From a checkpoint of a small contrastive image-text model.
Training: adamw at rate 0.002, 16400 steps, batches of 256.
Rows from block 3 of the text encoder of a small contrastive image-text model, named by matrix and row number. Rows with one number within an expert belong to one neuron, the router's apart. Each number is 128 + 32 x the weight over its row's rms, rounded and kept within 0 to 255. All counts start at 0. Numbers have three digits each.
After each expert's rows are labels from the 100 texts, of 14848, where the router gives the expert most weight on average: "fires on" is the input token at the peak. Only what is clearly more common there than usual is listed. The data: regions of photos with short descriptions (Visual Genome). In brackets: how many of the 100.
# router: slot weights (text_encoder.blocks.3.mlp.router.weight, 16x256), inputs 215-255
# up: expert up (text_encoder.blocks.3.mlp.up, 16x128x256), inputs 215-255
# down: expert down (text_encoder.blocks.3.mlp.down, 16x256x128, transposed), outputs 215-255

# expert 4
router.4:161111125088150124142075154154139119088141164147160098166120151127106124105128136108108073084113142101080115132121096112072
up.0:135170117131175133054158041162154111174142101149128154104132160133108113096115118124114131136079096141107072141113135105147
down.0:137109095150140060127057111176097152073140087108123095211087140182122103146167099154115140144168112144164159134138138147135
up.1:125112191151132150122113103163130073069124084190173105178110170144130177102211152115143109156138186126111103105153150109151
down.1:114093188109092125110130146131112125152068126150085106090133178150101142196133105090108141084132141143105093103119055046095
up.2:158134133138132151185094124114139163090200139117135087109074019110105139126145117167089111131099143130179143130149139119120
down.2:104097064161120150171130089158162125165160098162122081129129110085152098097184102181131131147053117157167095119131171091153
up.3:169075157155111150156115160103053167132130181120146062128146080149055115187107128134132124140152142057128123162094149150118
down.3:130128141102151139063167087169193148102134157027163155137135087131136078152086114111113118117120174121101123152155125110127
up.4:085114093215149147149179064124140156109143110096141159079141152113111139113191129140133151148150127108125142188115101197118
down.4:163165107080157163094103178126136103174144088166176128139130133133154111147067123141125123130084175122086106071118163088120
up.5:071103136132084162130105197095131148098077178052128110161167130167126138122167091171154138166152163082143162115072185145129
down.5:120119121111127130103129188131134111104092116119061127086156141119165133134180119114143125130135142133084165090154152127135
up.6:135080106124106215107157158092093199147083138098139119214116121134086152152145154162116117153116155092141098109096162176150
down.6:091106113107161135129129157103118170108149073162117153146128166134096077124163094158131099128085116113153134108157149110205
up.7:146071160168215237115154110069103222114146100120183118157132103118050159161146173158110138147121182109143112132095160147152
down.7:185116174109156128083140159125114149111138117095141148180095117122118134152104107103142129132131141172093183055178121132137
up.8:099104163091096165125127135101124046138058134107115182131149085139089129212100124144183149130112100128142107098128082087137
down.8:193134092116156126126110059144143149165149085167084110085147174091145138144160128067165120127163107136093134145124118151095
up.9:147133125196101139175115122067079170102100150128079096103115075159130119183193118126085164126110112133179145160143120133106
down.9:116134141196124134180146167095134127119109075110145165145095067108134127131125137101091142129103108110101143129098173097148
up.10:092177078182123093142105064143168107075153132118093175108099106160151138097143159121130132125172147159149178149146127162111
down.10:132130144081129154107090128127108091160095165168106066108143127086126078112123118107163109144111156141123104123151107099087
up.11:092096100138088161162144166091094173124092110076133138162186119179129149141152085135133144104092128117115096134106145079112
down.11:158152101098122100130108180152106109152146157157090084163125110134126080140129118119121112099108139112149101104178176098197
up.12:084156109188144134164113071136159139085182128139126192089104097146081133124132165163142150136165139115131164184107142191124
down.12:206117127137171152102144131162113139119134141100118065125137106162094108144171153106112092101138167087064129116157148136124
up.13:069127126172152222087155103118110123134114128136165153143148098144141161105163131215112155129136140130126061115108118128172
down.13:137116133146129228102141109116130162148119114125152125168122091154118155131175121185167084147087102121125062124102146124150
up.14:090161102173165158115150106159175150112170143111162113086097059160080118143170104151098115132104181124096152133127136122103
down.14:132160111149159153154155098194180118102191102142152122111101114090154181125150141154066140065107155134127095126150144069127
up.15:121146120206133126147089139138102168086132076112162133142156128185154110117120128124103142152156154069114142169095185099100
down.15:156092136132152190049154144150175167112132159045167152167157128163105082151127121136132077150139175075108156140125149151134
fires on: "train" (26)

# expert 5
router.5:132108145112169120179054201078117125085154146153115090138159130064094187141121172128090170111174105105151125154070063137105
up.0:145136140142099139179103178108107109139089194134103095152147106151154139198169131124094143094166152091129115130098134105144
down.0:072123156140113120166160166110167116138132118118117195133111125096140129087039127116051166136097153142106148127120181104111
up.1:161136154119130143121213115113219093096109149103108173126086106132101136179136158111145128120096143138143122069152111130115
down.1:137146152129125145071138129206186103129118088157145104169120149121160071142151077076102144122114096136095118092141106064084
up.2:163085094089135118133164119142120073123132092070132177129169165128161144143128138110157110114110072121098077154125082131117
down.2:120159122106076110120134134139131143181121039129066170106085153087190105112092066044122104132103097147106176067152113122096
up.3:118240133134112134121135147117181134158103164089124128083080063152108106135116140152078162137152131169130160074144138149167
down.3:136158199167130153143122125140112092084107058110152133170061109126043110138160123116043213159130128115133149124099176150104
up.4:126127113127129138142158069106106168169149142113105188044130114117176126084176074134161124125097158165148120152182164101111
down.4:150135141098139152096176023140096103143169138146097142145131134114148170148153116113092097103159153190157069136199129153133
up.5:091166144179104150130196118120121103142142152077090202143109125224116132140153057186111145170138166157120106120130191138206
down.5:154134176124145111193140222125098035141085134106157089136150149129117180075124118067067189124177093135086115124131128116121
up.6:120133057143123120136117103130113144094059150114109142112119132123100119143155134116142145117130099159132147139161060186107
down.6:162141094128092087153132103183146111110164070154093149110084133098205132105138091098097133116093124144153139079173181111111
up.7:146131116143139119119077138155155180111107126128120054152143139148081027215104100111158101175131108076164159136094104147119
down.7:086115054116127081152101169138166120064084107127132146156091153128153124083112178151128138157141125106139200092146126109130
up.8:129127127119068212083156115112173118130080166106135160116088090197121115152145087219117119148054159106124115091140142121157
down.8:111048196119136184102165103150147145099082114149138123084184141104162117143154116138194135151091147103146149084099115103121
up.9:162162159140163143100201113087157088117134129164115165122071097119115151137119146137120154130126135147151129076146170163195
down.9:179133206084123136094136117143135093142120037145160125150108191129160103143091126067071115159099106132094102110117113100097
up.10:136205151143111144133078133164171143082156178117115073131097040165146110137163139149097138141150131130142140070172119112133
down.10:154190129188123149165129168118120121101122124076089161186091093133120108172144076126006164146122188156152151132079182145110
up.11:111113124181146165109123059182125103056151107114168118151129124178106107096165162136163101173118146085096104147152160105131
down.11:134085099143146100142133098169156176123167086103168138129152133144204097136175110157140078147094153139146110180112122107120
up.12:130115127121136140071113162152196147144158075189120134138106126119150141111121121167094123121044124115143078090112161032149
down.12:140128133102122166089189083141127162160086173170049141132149113159146152192141116134087152088113117164131054128103077140130
up.13:154125163140183129047172127098132126150086104168137171135110138117069138166099171147113150116139084148094103089116112145218
down.13:143154190093115142122150108095120090140102034119138169136085178134143131127085126042058130160086115171107109111111123117102
up.14:139182160093121145147071121112112137143138084140109115153081107126109114160117097132098106137107188118169125131112218062100
down.14:194156141107136180075121126164105178148124148159124136215125141122047124193153093206113100091104106151138072090082091138166
up.15:123171129181139130148086124119177122036185124095170102093045084145092143122128143116097139115121143175112169111204144122060
down.15:145126119119115148133132116124056128141127120161095188143099098119157143181138074130084116082108114136160070155106099150135
fires on: "the" (18); "shadow" (14); "green" (14)

# expert 10
router.10:153076120095143148178156127067102113152113095128116192101158135102149194167096130160105187121122127124164065158132175114165
up.0:123151164130183124141099153128131134104199100092173147147077109146079179127065181146103106117166080147094143107106136136160
down.0:119072194134078165122166184100082148152076136104103160187125128118088135129100078140118114143093129108110131068098209160153
up.1:106138157118160127097135119133128160155203125141164150111089125106082146084089108148127099121100078162064082093159105088163
down.1:094081148151083133145165166100094125137090125090094146188121074144090128122093081133121153138110129158165149108137207179142
up.2:075100092172161162159149127119152106116064096200139142120227179111132121090163142131129166130076107120087100143092095071110
down.2:166090083123129162113097080143127109098128160133141036138155154145081146129182139097169092143114150128127118146162114144060
up.3:080161173174127133132108103071117128095136105096137129092085088086057184153136187131133154131167165116148211172070164152080
down.3:107143134125103114135141130110130102163143124085181154200061089147097120109096085177104117147111184107130127132109225120142
up.4:118064145107153155188117086101091063156084099237117184132171159058127182095133148130140139132113147157118065149101099079154
down.4:116100067132101134124131155124159171133095121112133102144127136137127094148155079080122087109060167111128146135176146139042
up.5:101098136177179123073152125152171113109161125147168133138162140153125130094110149141152112121128069135128114122118120114166
down.5:111089185128150094100161097127140120141153102156129146098153121142139173121090149086136122158164120170118108133138140171142
up.6:165103083117153152186115165101139096116084110142103150145185173102142105135155157135078147142127165104125112125062074125127
down.6:183105104123123147126127159123122107147134161154158104144147173127119141180158145078104126107110204143066124103172118127070
up.7:134095105148107135118104124181123114100153181179136062138194106156153076103132117137168130180170138072106135095152088102125
down.7:181101111108171111087141085097127187140129120148072120056163154126197121175156107096196122163083130143162155143163120161146
up.8:079067144140166157113115150123092172138194134175223128107153104122145091076114118162174118190140186118126145136143172146143
down.8:069144095143172116073091162083173173120136148161120140039122106151155146126129182177164098088131141160167140144149142129169
up.9:122144174125161124087139146116128075116155095109190150142122128115085159124076185128144129132199088133065138093111132160149
down.9:113130208125081155099154151097086164159080069126098181183085100109113139139098088131143114155099126127098110082094180145137
up.10:153127158137143132162115179108111103077195126070174121121107080155089205123097212133130127112191125103086143149101159165119
down.10:084097191097094129105120153121114125128096088101129195196112165128095128133097080107143100160112141121107133057112195101139
up.11:138107140135092156146112106145095085125144133124137160128071098140118166135112149173136093145138152054162093168081173157164
down.11:205147184115180149086122125140125097121121125129168118166130171118090114164107110145086151164136155119107118094119148139179
up.12:140162159079095145101119096182143102153160162141116136121053102133153150133123123158122076099125115136157063121155118089154
down.12:124122111169146160127146071138113141112091140154103115149154111112105125129149121153090134112119124116146110120148118167148
up.13:133147191121147142118108178104112062116131114116163153172092109099058171130113196140158132134209117111066144086102124164149
down.13:135104153113071142111138140138087154171115089120086179195071147128122130163111060120118070137099156132113102105094180129128
up.14:077119128139085194076072184097081135114105126118143145179143100167122089162142115158154128179133163098107153067118118132151
down.14:142120152124130183093125139063133063097080148113165123126146110186111130190142167121127186123117108119178110137131113116094
up.15:073115167142154154183118142082148165135120121220146147077165113051101127091113140150120156133119145144117149143112107076117
down.15:112090046135115128151116159125151135066129151086144073136130142206105156118185091112154114125097166125152151153135183134064
fires on: "is" (11); "dark" (7)

# expert 8
router.8:144188182141119109107119097131104103174117098090064100142103140104122116173126116154085174151152145177133122092146129114202
up.0:107065094167113150165090094112064089077100147175126149147158111124128156118136150126139149122150095085140088167129110147126
down.0:126147080158105129149039157140150091071125139088102081086117147177142138096132144122100161145160071135125164134088126112103
up.1:063120068106165118122140192137163158129102117114155133159201156182138106096089116119134155158100127109092149115084152103113
down.1:162107174107111118128127101142130090094091101113107113145162176108170058145134129038151093169148158103149194087150127153076
up.2:095145061134158141098118096126137160145153131138130174134141139125123108097105120116127114072079121177089092102168070063136
down.2:169082081136129127135066084141102114155160090152100086060146171127160120120151086118149099197111129130149094143140117165083
up.3:137163102160114182164054115148144086091165165145127147184116106111129144108128148146083093126132156129108096109152096104135
down.3:133127081138040145183084148108109058119089136133099082059107148123136107149130112135089137188123129091125168105079083179080
up.4:109155174135122134140159106104173078099145128096145132086081043113043191128100181173121144169123123130149151125125168181129
down.4:165221131144198157125081138174160078116135077095132082103106117099101125056130140133093172170171107136097129103123106124109
up.5:124124090054118127087142130156146106155111169157132136160137130198163107128095098110114115078081105124116070130157132095139
down.5:079177117160115163106113122104122111110091174123165185187153076090161098114105148169092124109130154145145155091177155100135
up.6:105107121096138134115116130126153122121155190118171141141168137109146115111119137112196091122105097159115117116164062108102
down.6:107112132087113188109126138085152139144105072136150182090097130067154163095068173158110103142050100127124054089123104093133
up.7:162124128137126103129119113139130089064159134122133095151102127213157169124140143098125136081158051164185135137192169147116
down.7:114145106141147182166182099097117101141144129170164150078179095099146165118117148131092185108132176115111135172146139146082
up.8:092156124055086146149138145130157117160107109127135166154118074136162162115104100182099135088092107121129044126109138092142
down.8:161108117118141095080110100154124157067173125178121133096115092140146115147153151084110109068091147172128110112214085127095
up.9:056100128112115170169124199043161144087109211133190140147141093180155150089126123174116119092100152111129144111139168086112
down.9:094193091180125110172110114135138127134159111167101132084104098132100098109114128137118174109180096087092208163108101161080
up.10:096133119105128149130079158121136121136091164155122103181144099177066107156101116149145105141125153043138143142073153104130
down.10:096134147141155123127100106161159049139100104125120178137141118111194163094141141128143113096154163158135099090139169091192
up.11:154070106116183139102108098106079110126129176106125136198182152147103098156117163151124140127142083103190076165110111156162
down.11:127161108171171100138079083184139124073172160111142070078148154138124164050166188106099139078173094133066111190125080101115
up.12:134117091146195135145106095150079146100163124139152117136201138199144164101166127112161124116176148122126093185154130117102
down.12:127108135127164192112067061149097095114159115132144109149186106115148154094173147177182099183145084075146074180069139113120
up.13:126092106124157156089184175124118173150078107046157131124190166135140104139162097139134135135069132143056091115138103100133
down.13:182102160125147137134155094140154077147126175153103048067134165132152128134109120035132142099124124174161132108177144125094
up.14:141109113087130156136174080127104091159057090138130133110121139111093128136126128145089129114060108092146068164066070123129
down.14:117105132155149159136160157079153140123101130115185151124155109116088179143091199150084116060126105095095130189051098159113
up.15:144075102058098141161164085152098073144133177137133163135123113077131165072123123169162081102141139121119066137150081166151
down.15:148188157149119103114142102144139066134113044127089132137092157177097153189174162093100122113151138137117083180079138141076
fires on: "a" (14); "shirt" (11)

# expert 0
router.0:085129128121206143102125125130137128139077161096171184079144149100069137113130169158096161115128131146094157107111100152123
up.0:111115092154174108099161089125130068122148116107163095122116121151132164139160128100185145111117115159136105156170114144111
down.0:158168100190121135130120132158146122136170140136172133115138108121166164137141133109096106122124190113101101173114170116116
up.1:166099085097166162074112106105079161123107137144116145169150152127102115145141155131123119138106131102130080140072113157138
down.1:108121097089127137087130155129120197119133144069119127115120091128091124069120121179170080127106129124111126116170127176155
up.2:125114105113127100162115172130140124100127157097117153115147138096151175133108157137093125063150064118132133160109086133138
down.2:113121084097119092178077118193117110109165133181103059185143118097179083128106096069162128149195093119126147134133136107063
up.3:143076109133193118098177083088091110130133120070179105113092122143104152131134146100187142098091109172143106159174132145122
down.3:142134085179093138145137138143148126141170154163171120104132107132196134117128136121081126137096195076120124148126167119112
up.4:135122079108147167044100101126073143133083133137116163192154161156097114133175105144152099146110123118111066147077117142139
down.4:129118127073122159070140154098123184135129142069093143097093110106089125055107130163161097139084118129102124094158136168134
up.5:133115209134088137114132164116127155120065145143136086113130098210097115198128121121143160122157148086118143107115123073130
down.5:098135155121113146175129118082103081176122071161162188085058146138131154141137112123127128146091159217161089130174131112084
up.6:200127118104170147102093136160138126127121156185106067148193138078127086098143136107156114160121170112123129093124126114126
down.6:118113102105111116090099170087139151109119135089143181157088101120108127095105161202169049120127152165166141089163103165164
up.7:145119149162139151104061154100102191127139119191139064121111093118118100137135132159147121164115121147200150107108135103130
down.7:144146084151103145143130166099092148140152139126096091091100094150125091174115086127109167137107103077137147156077119143113
up.8:177126140117098160102121161088125142155102111101144107140127100158113076201090127131130135158079214070151124129072165062106
down.8:159106161130116103107091131096076148057102105105121097073086144192092131156180126091154100129140150167150132142179098107081
up.9:175169123103175137179110158172149099130143143197107087122188130047130103096117160094124141116118162138101133092146105090098
down.9:108102098135144113085084154084140176081114136058149164167066107158074130130147184188182054139143170184182165105160080169121
up.10:169115103149187130112171070128158114160103079133127091116117142114128130115156133117136167106078085164147073155168118114127
down.10:186123094143105165134128157120118106167146161142126135129146089105129138133142157140100110127136155045139079192085157173132
up.11:184042082104163120119221083130073124176119110145124114165184186126129134105157105129150119087075084153152036125138134139168
down.11:152134129115087181138163114130095119133170182091112154138114042099085140140158127144175105177134155069119094134119142167140
up.12:180073076114156157078134121099053163141077137161105146170165161116086083107157124136155138151085115110146079147093119173151
down.12:135143134063080149099142163114141159150105123093107168114064077083108099084080140189150091127094121128125132072183119157147
up.13:128157085114155165077086112150109108137089116171114125159135148090083083091151098140126114128072126119110100122084089131117
down.13:165147114088146159081127169117155147129091127120108167102076118079111100086111185165109096124130108135103123093128092163153
up.14:163097091102133135132131155112054111153114119118103151098160152079146173118119157173095145100134091110135090122095100149173
down.14:109063059110112103132078095177149102141154125180106072182155113125182089139118122109178127177174090147128106154126143109100
up.15:138059132070108106086176156114080089164140159105124178154194154099151163162103115162154115084156074133136101105119121146203
down.15:142103091073094089144084123169107102150154145161083105146150111121176137157120122095182129154177127170110082140112110100094
fires on: "black" (12)

# expert 13
router.13:164080117160133139130067144113065164097170106151135127161142156104145117121126143150108119185137196085152144182084186146138
up.0:103156094159110091145118123101103147172121082147091173062054104120177127137155118132154156164111116187145136123168127148133
down.0:146146124173092101176120182092074129104076144106096104105074082139092174137176118042137152070133095169120145132165084132127
up.1:087156147103065133143124097111107055132115094162130161127080088061119122086092154167085161167118091129178123140127125162126
down.1:157111139088173110102121125166174178079167071103207123105171173178195136122084198142144091137124132079108160170105132109110
up.2:138120161136150077101105137124140132090177147074125091115154141106154112078109131109147088122218121125101169135137115129140
down.2:116112121126072141097194120089148123218055171111097086088201142140130119172171063092165139115076101151139115112138154145140
up.3:107123113111110189146147120170163103062086137147149112124116127189168135029188127149126116147063130126150135097149121115104
down.3:124164128197109136115111142191172114080112153117131086159111130153051107132185133082096152072124057101076142125099098095080
up.4:135170149156134122136085073178109139126164109134098036125120118089153097102185088135077098128158135148132134122143110066137
down.4:154136151142094139172156105161115103109104168095053082089142116107122152138180117043116117065106104117096066130129070100105
up.5:130120159116088218133144159098143099115088110096142126108073091092109150125162082157163097149081137112141133104123152120114
down.5:125118115144142128140133183147156122086105154083160120181113137156068108122110184141099135089126066081094132138073129112141
up.6:122116097102122126138123099132136050133096130193100143134152163087159144069144144123117141130129071129135103126143116135178
down.6:151065117123167128106127126139189175133135106129141153072184167162221134118158183115152094101132137102112117213143131119125
up.7:089093117139160201092146099119141155066098145137182077148128132186138093067146178202123091144089135124161137086144121132136
down.7:114143109188109136119084129165188099056110102120138078142075135165095100128183155081103181128087057105117168147099122092051
up.8:095156155142122200129164101092139141175118163147135146060163103124108178162164131128139158086109167119088093138110151084119
down.8:173119107098185081093111047168171153132200136122177102100144167136192099142121127127157066180147149158135156169135143172116
up.9:040177151114099146139107140070109095109116101157169179124128096030092152125074160136056201145137120123138139141115138140095
down.9:102077086077128067144178026140152151151182188133136140070217171177201098120130092138189091170118131107160156181150134165158
up.10:127110140108119205124146111133128098090093117120145122132109135151156162054161134164135098144077118118152112111137146127135
down.10:094140114202124142139125162163189128073104144120122110161113138155084101127179170106078168078110071086101161134088144108077
up.11:144085126105102188139139137125095124117102110119165126162103146132160134056153120170118065147064141112168083110126142138159
down.11:097138123201096143144122162161181129049100117084132095147089131166061098139183162108088160080111065072102158140060130096079
up.12:060171134111115129145091115088108123126147093136137178117147114058149152126078141119093190127127130143139120132122150105122
down.12:107082075120147070128166025140167136171182182141144067074197164163198099140154109138206097170123104136173143186140153170159
up.13:102180143142124160111166128085119135180043123170068160077128141121153099146164114105111191147075127161118117090139129099151
down.13:162171168096095119141110182165112132164150091127135148152064131119141160140114091153122075124185102130084121047139136143177
up.14:059170129122102146151096150067109100122129091150155186123129109042126163108075159132046194146120133127145136140110153134094
down.14:113088090081143062139139028135154149139181163136147109074193186153208091126120118147208085168122110126166166160134116172147
up.15:099178143120159152149113050126142081127146099137220168186091109156093149170096111182042160137105120142189117128128160111138
down.15:175119129056104094116162052151145136136151146116130146118165163147196064151082099107141087159106164103168152142131131179102
fires on: "surfing" (10); "on" (9)

# expert 7
router.7:137147129175105136096131125149131162108098118134141078152084125148110098140155125124109127170094130092100188103129133151101
up.0:092101131110169187160100137121102087106124159117134137180167071163126167156161133167118150095159154112123055153120132082195
down.0:165103056159155089123097132155185187109116142086121105104165154159142088129143081135134105152096086101120170137111100146156
up.1:130098115161106116166109107133094048107154126149120156125137113129164171134162141127163122128175112091141113155133134137131
down.1:141107115111093116118175141116135168187100144079118115102084102174116122129141136148178088109112111103143120184168156181110
up.2:139182107146145108151120087151151121103141113071074151112171113148112118181109120098093147143140120077133129168099131100099
down.2:116156099150196112137141149130187134162159112074135111064159165153141160115157134171117098083113134130073135178057175113144
up.3:082081143109111126158044194104128104030135143190157126152128117170163170068151158113190128142135126114130144116144128114093
down.3:112135164130060137169105139138089081157089101158110140086126098091188131089122105092090181122151158120110104159113090088057
up.4:073147135117143137127098161077122071123097147148130154137127071089085184110093204199130191120205101142148121132115071158140
down.4:076080122120151143159134128133145135101153131184126107135165164087106155064140172164099162100108115100159121161065090124134
up.5:098139171092141115099070141065154083082118116164124156124110090090106171112098225103190154139158072152148146101142147132126
down.5:097162151175128133129112180101108095095066108134131161133101082143123162186133153108088151089113200139129138162096154090089
up.6:064124079117148096136071156130109173120150095146172163157144146137145118156051132123085141137152147104110132178079144098113
down.6:080112093060156094165081136123092054148144058181132165149164197088207121061092116111095151150154143150151142091114134091170
up.7:072114116105099117175195136130122126108160168156164175139153118116171128016076119110090118103149161077100152144157131161117
down.7:124149085080190135136091138098112114166153143183112167134091118087063110143097105118154094118122077165131156117169095154179
up.8:137100110119131207174163166146125123057151124165144125152117119176112148081118106227106095129107183102183122088117166144164
down.8:124123189115117148148149144150169117089128120095154141203111127092162100155162133146141093143138109093104178087148160140142
up.9:127138088080184122136110136189145125135193129106165130155142142104172148073131124151121115132138125120125105162115142140135
down.9:167163160074133125190148133135063090151170082102129159129102110158120164109137052083138132122129152116134087145168143100134
up.10:120183159132171125142143087142132126092170108059148171130113075125085186166138224154105143119175106150124117161122104156119
down.10:200114111117138142126141091125166136189152174136110076127114077126163080141106141225106111147111170157180127144146165166193
up.11:095100124059097108152153155118070137151098159140100147168166201150154123075088079092085146112166134112103127118130104143146
down.11:134139090065158136132081109131056095171169132187089152132122139099109100152103125068137112143161118134093135102173104149165
up.12:130163148115161107147161148159143106107142149123125124122136124100159211093130199151099139065213113137097130131113089150140
down.12:131070148174143188097146097092169110075117125099196162147116122146139139152136165175108117155097176151170149128143168150147
up.13:058123192136103133177203126079113132140163162140111159092142113118152165026111125160103118070184154110141128149121138139137
down.13:154140099099200147172100132126134110156160132156130102109092140087086100125094168115124136109118082127105162117124039142134
up.14:105178074085092109123093177112176140099114152105089181170107110180142122115071088097058159081100097157116145090144144086111
down.14:148164095153183115128100103146141029146153141143097160135118143092113099186162130081092111131197161114110144159116128177154
up.15:095178144087115133132153151106182108119134122109176230134092071154084142158042169163064131052111110151122140115125167114126
down.15:086163046152185140158105141090170069142141111110125184082090125143121131148119141139139097133129176118118169169117140157144
fires on: "motorcycle" (17); "bike" (11)

# expert 15
router.15:112118097122145150143182151142161162140116109169171126193138130087106103110107117168136082138058190094150143095092173143178
up.0:101123152093120117144095151081151131116183156145164144143083041108109137109095152176190122151114098133195140120169159157132
down.0:155191176097117103092151168126129101141129152090135199131115144147107116127088139097108123096162138168061137103144077127135
up.1:158100202094158142088161151072109139170131109048164183108126115147066146168110119178162121071120120130102074119118134059188
down.1:156113109124113117155171152057121138204118151091148118088079110117108161139078172159131116166111170132137135120157167205170
up.2:168089146129146172134208155051075139142106126092144141160158139113086150179125172145073123065132185123177105138101127156146
down.2:108128086180100102145155157089150161123117144081142163148081137146133117156147128145090098123114137147160168130133176173114
up.3:122112210103146123108165158076131106159137108104137176119106145122145186116123109157138115049135092163113107110117162076196
down.3:167146135116125086147108125122120141136122101116086057109116165154128175125137132123122147146126117153153139105103118117142
up.4:112169123112124146130099123160161102119123201207094135140083112131094127099107142152144119140139140117146134097148168153171
down.4:177147115099107097138164142105141100189117154139056123116164183123121067186115055062086133079101087125156081171068101096122
up.5:154082202115147155107160160061105126159116118083170146107158121153083165176128130157165114042139143109113082143100152065142
down.5:149166093136097093185148142078112134207121112084158093113061141118124126157099112136087110152093162136139143126120151160126
up.6:161162165120150127094180136122139122147118105149108183125119145118131132147116125083080194124096116154110088091156159081196
down.6:142180148123108080126107113135117100118105138159070111125066123127098162176151117125084172114169073172139101053162084144176
up.7:107110088200180112133115078156137094118106083201075158087127138102135121116136175132145156151152102110131123184119116169176
down.7:198183185078103157149153152104151101186092114129054143104089135130146116187141089130029150100119131123179117102101117120134
up.8:106142125076109115137091135139151152131170199189126133162125074130136127089105125136174107108130115170171126106200137115139
down.8:173187150105134105096164196147153121133142128116155208161112156117102097126076134116107091087140117140071143125125104138113
up.9:183169106117148119137125090184156103112180178106109118135086120179120120139146141132091090058144121162118106133199062128154
down.9:141130094097147131134128136088100151153160112172147139111113095072140100120081140155093118147117140129148195160122148206109
up.10:098165069123115103119170058155125153175130123149058144094156155149175114105149072115066151101090135180134079150128105113157
down.10:128170179113142142085098118146133144123092041129122105105132125149099117117122143067132151171145113134086084105128116076106
up.11:121119116186176124173081093155102092090119109156111159115134122133121135128142171123159115125208114106129132204103145167146
down.11:193164169103097130157148118118140073191090099165086119100133144095150070177125110075069143114139123102169109143082094096102
up.12:126138131104095141137133140126134126130134211161071111149136127116160135108126128200119119109139130189238141113164106145156
down.12:137135103161178156055139146161196140097149143043166179131128185178127117154162118176080111100110149148071148135091146127105
up.13:207126154107114146097172162130102151158119133088102124132168114112116128168101121115135108050134167113089092100125103095157
down.13:142127057150112113184166145093166137158143115085182149164105113122142109157098154123112077147115124087128169182117175187096
up.14:161135130107122163163138170151149113129143190122105121145113108144171143076151111113131089064130119166088109095210133071159
down.14:147116106117178140139087116146151127096171137162152095115166172121155073129172126108129113143098158117130134179118120110081
up.15:147151137106138142218149133135112124115168195168076104133190114097156146075136140132069153070153173133193132131143109111106
down.15:140116117127148151086173111185154129118153166080192164186147185191145122162153114165081074123135180111094114137095160141123
fires on: "poles" (13)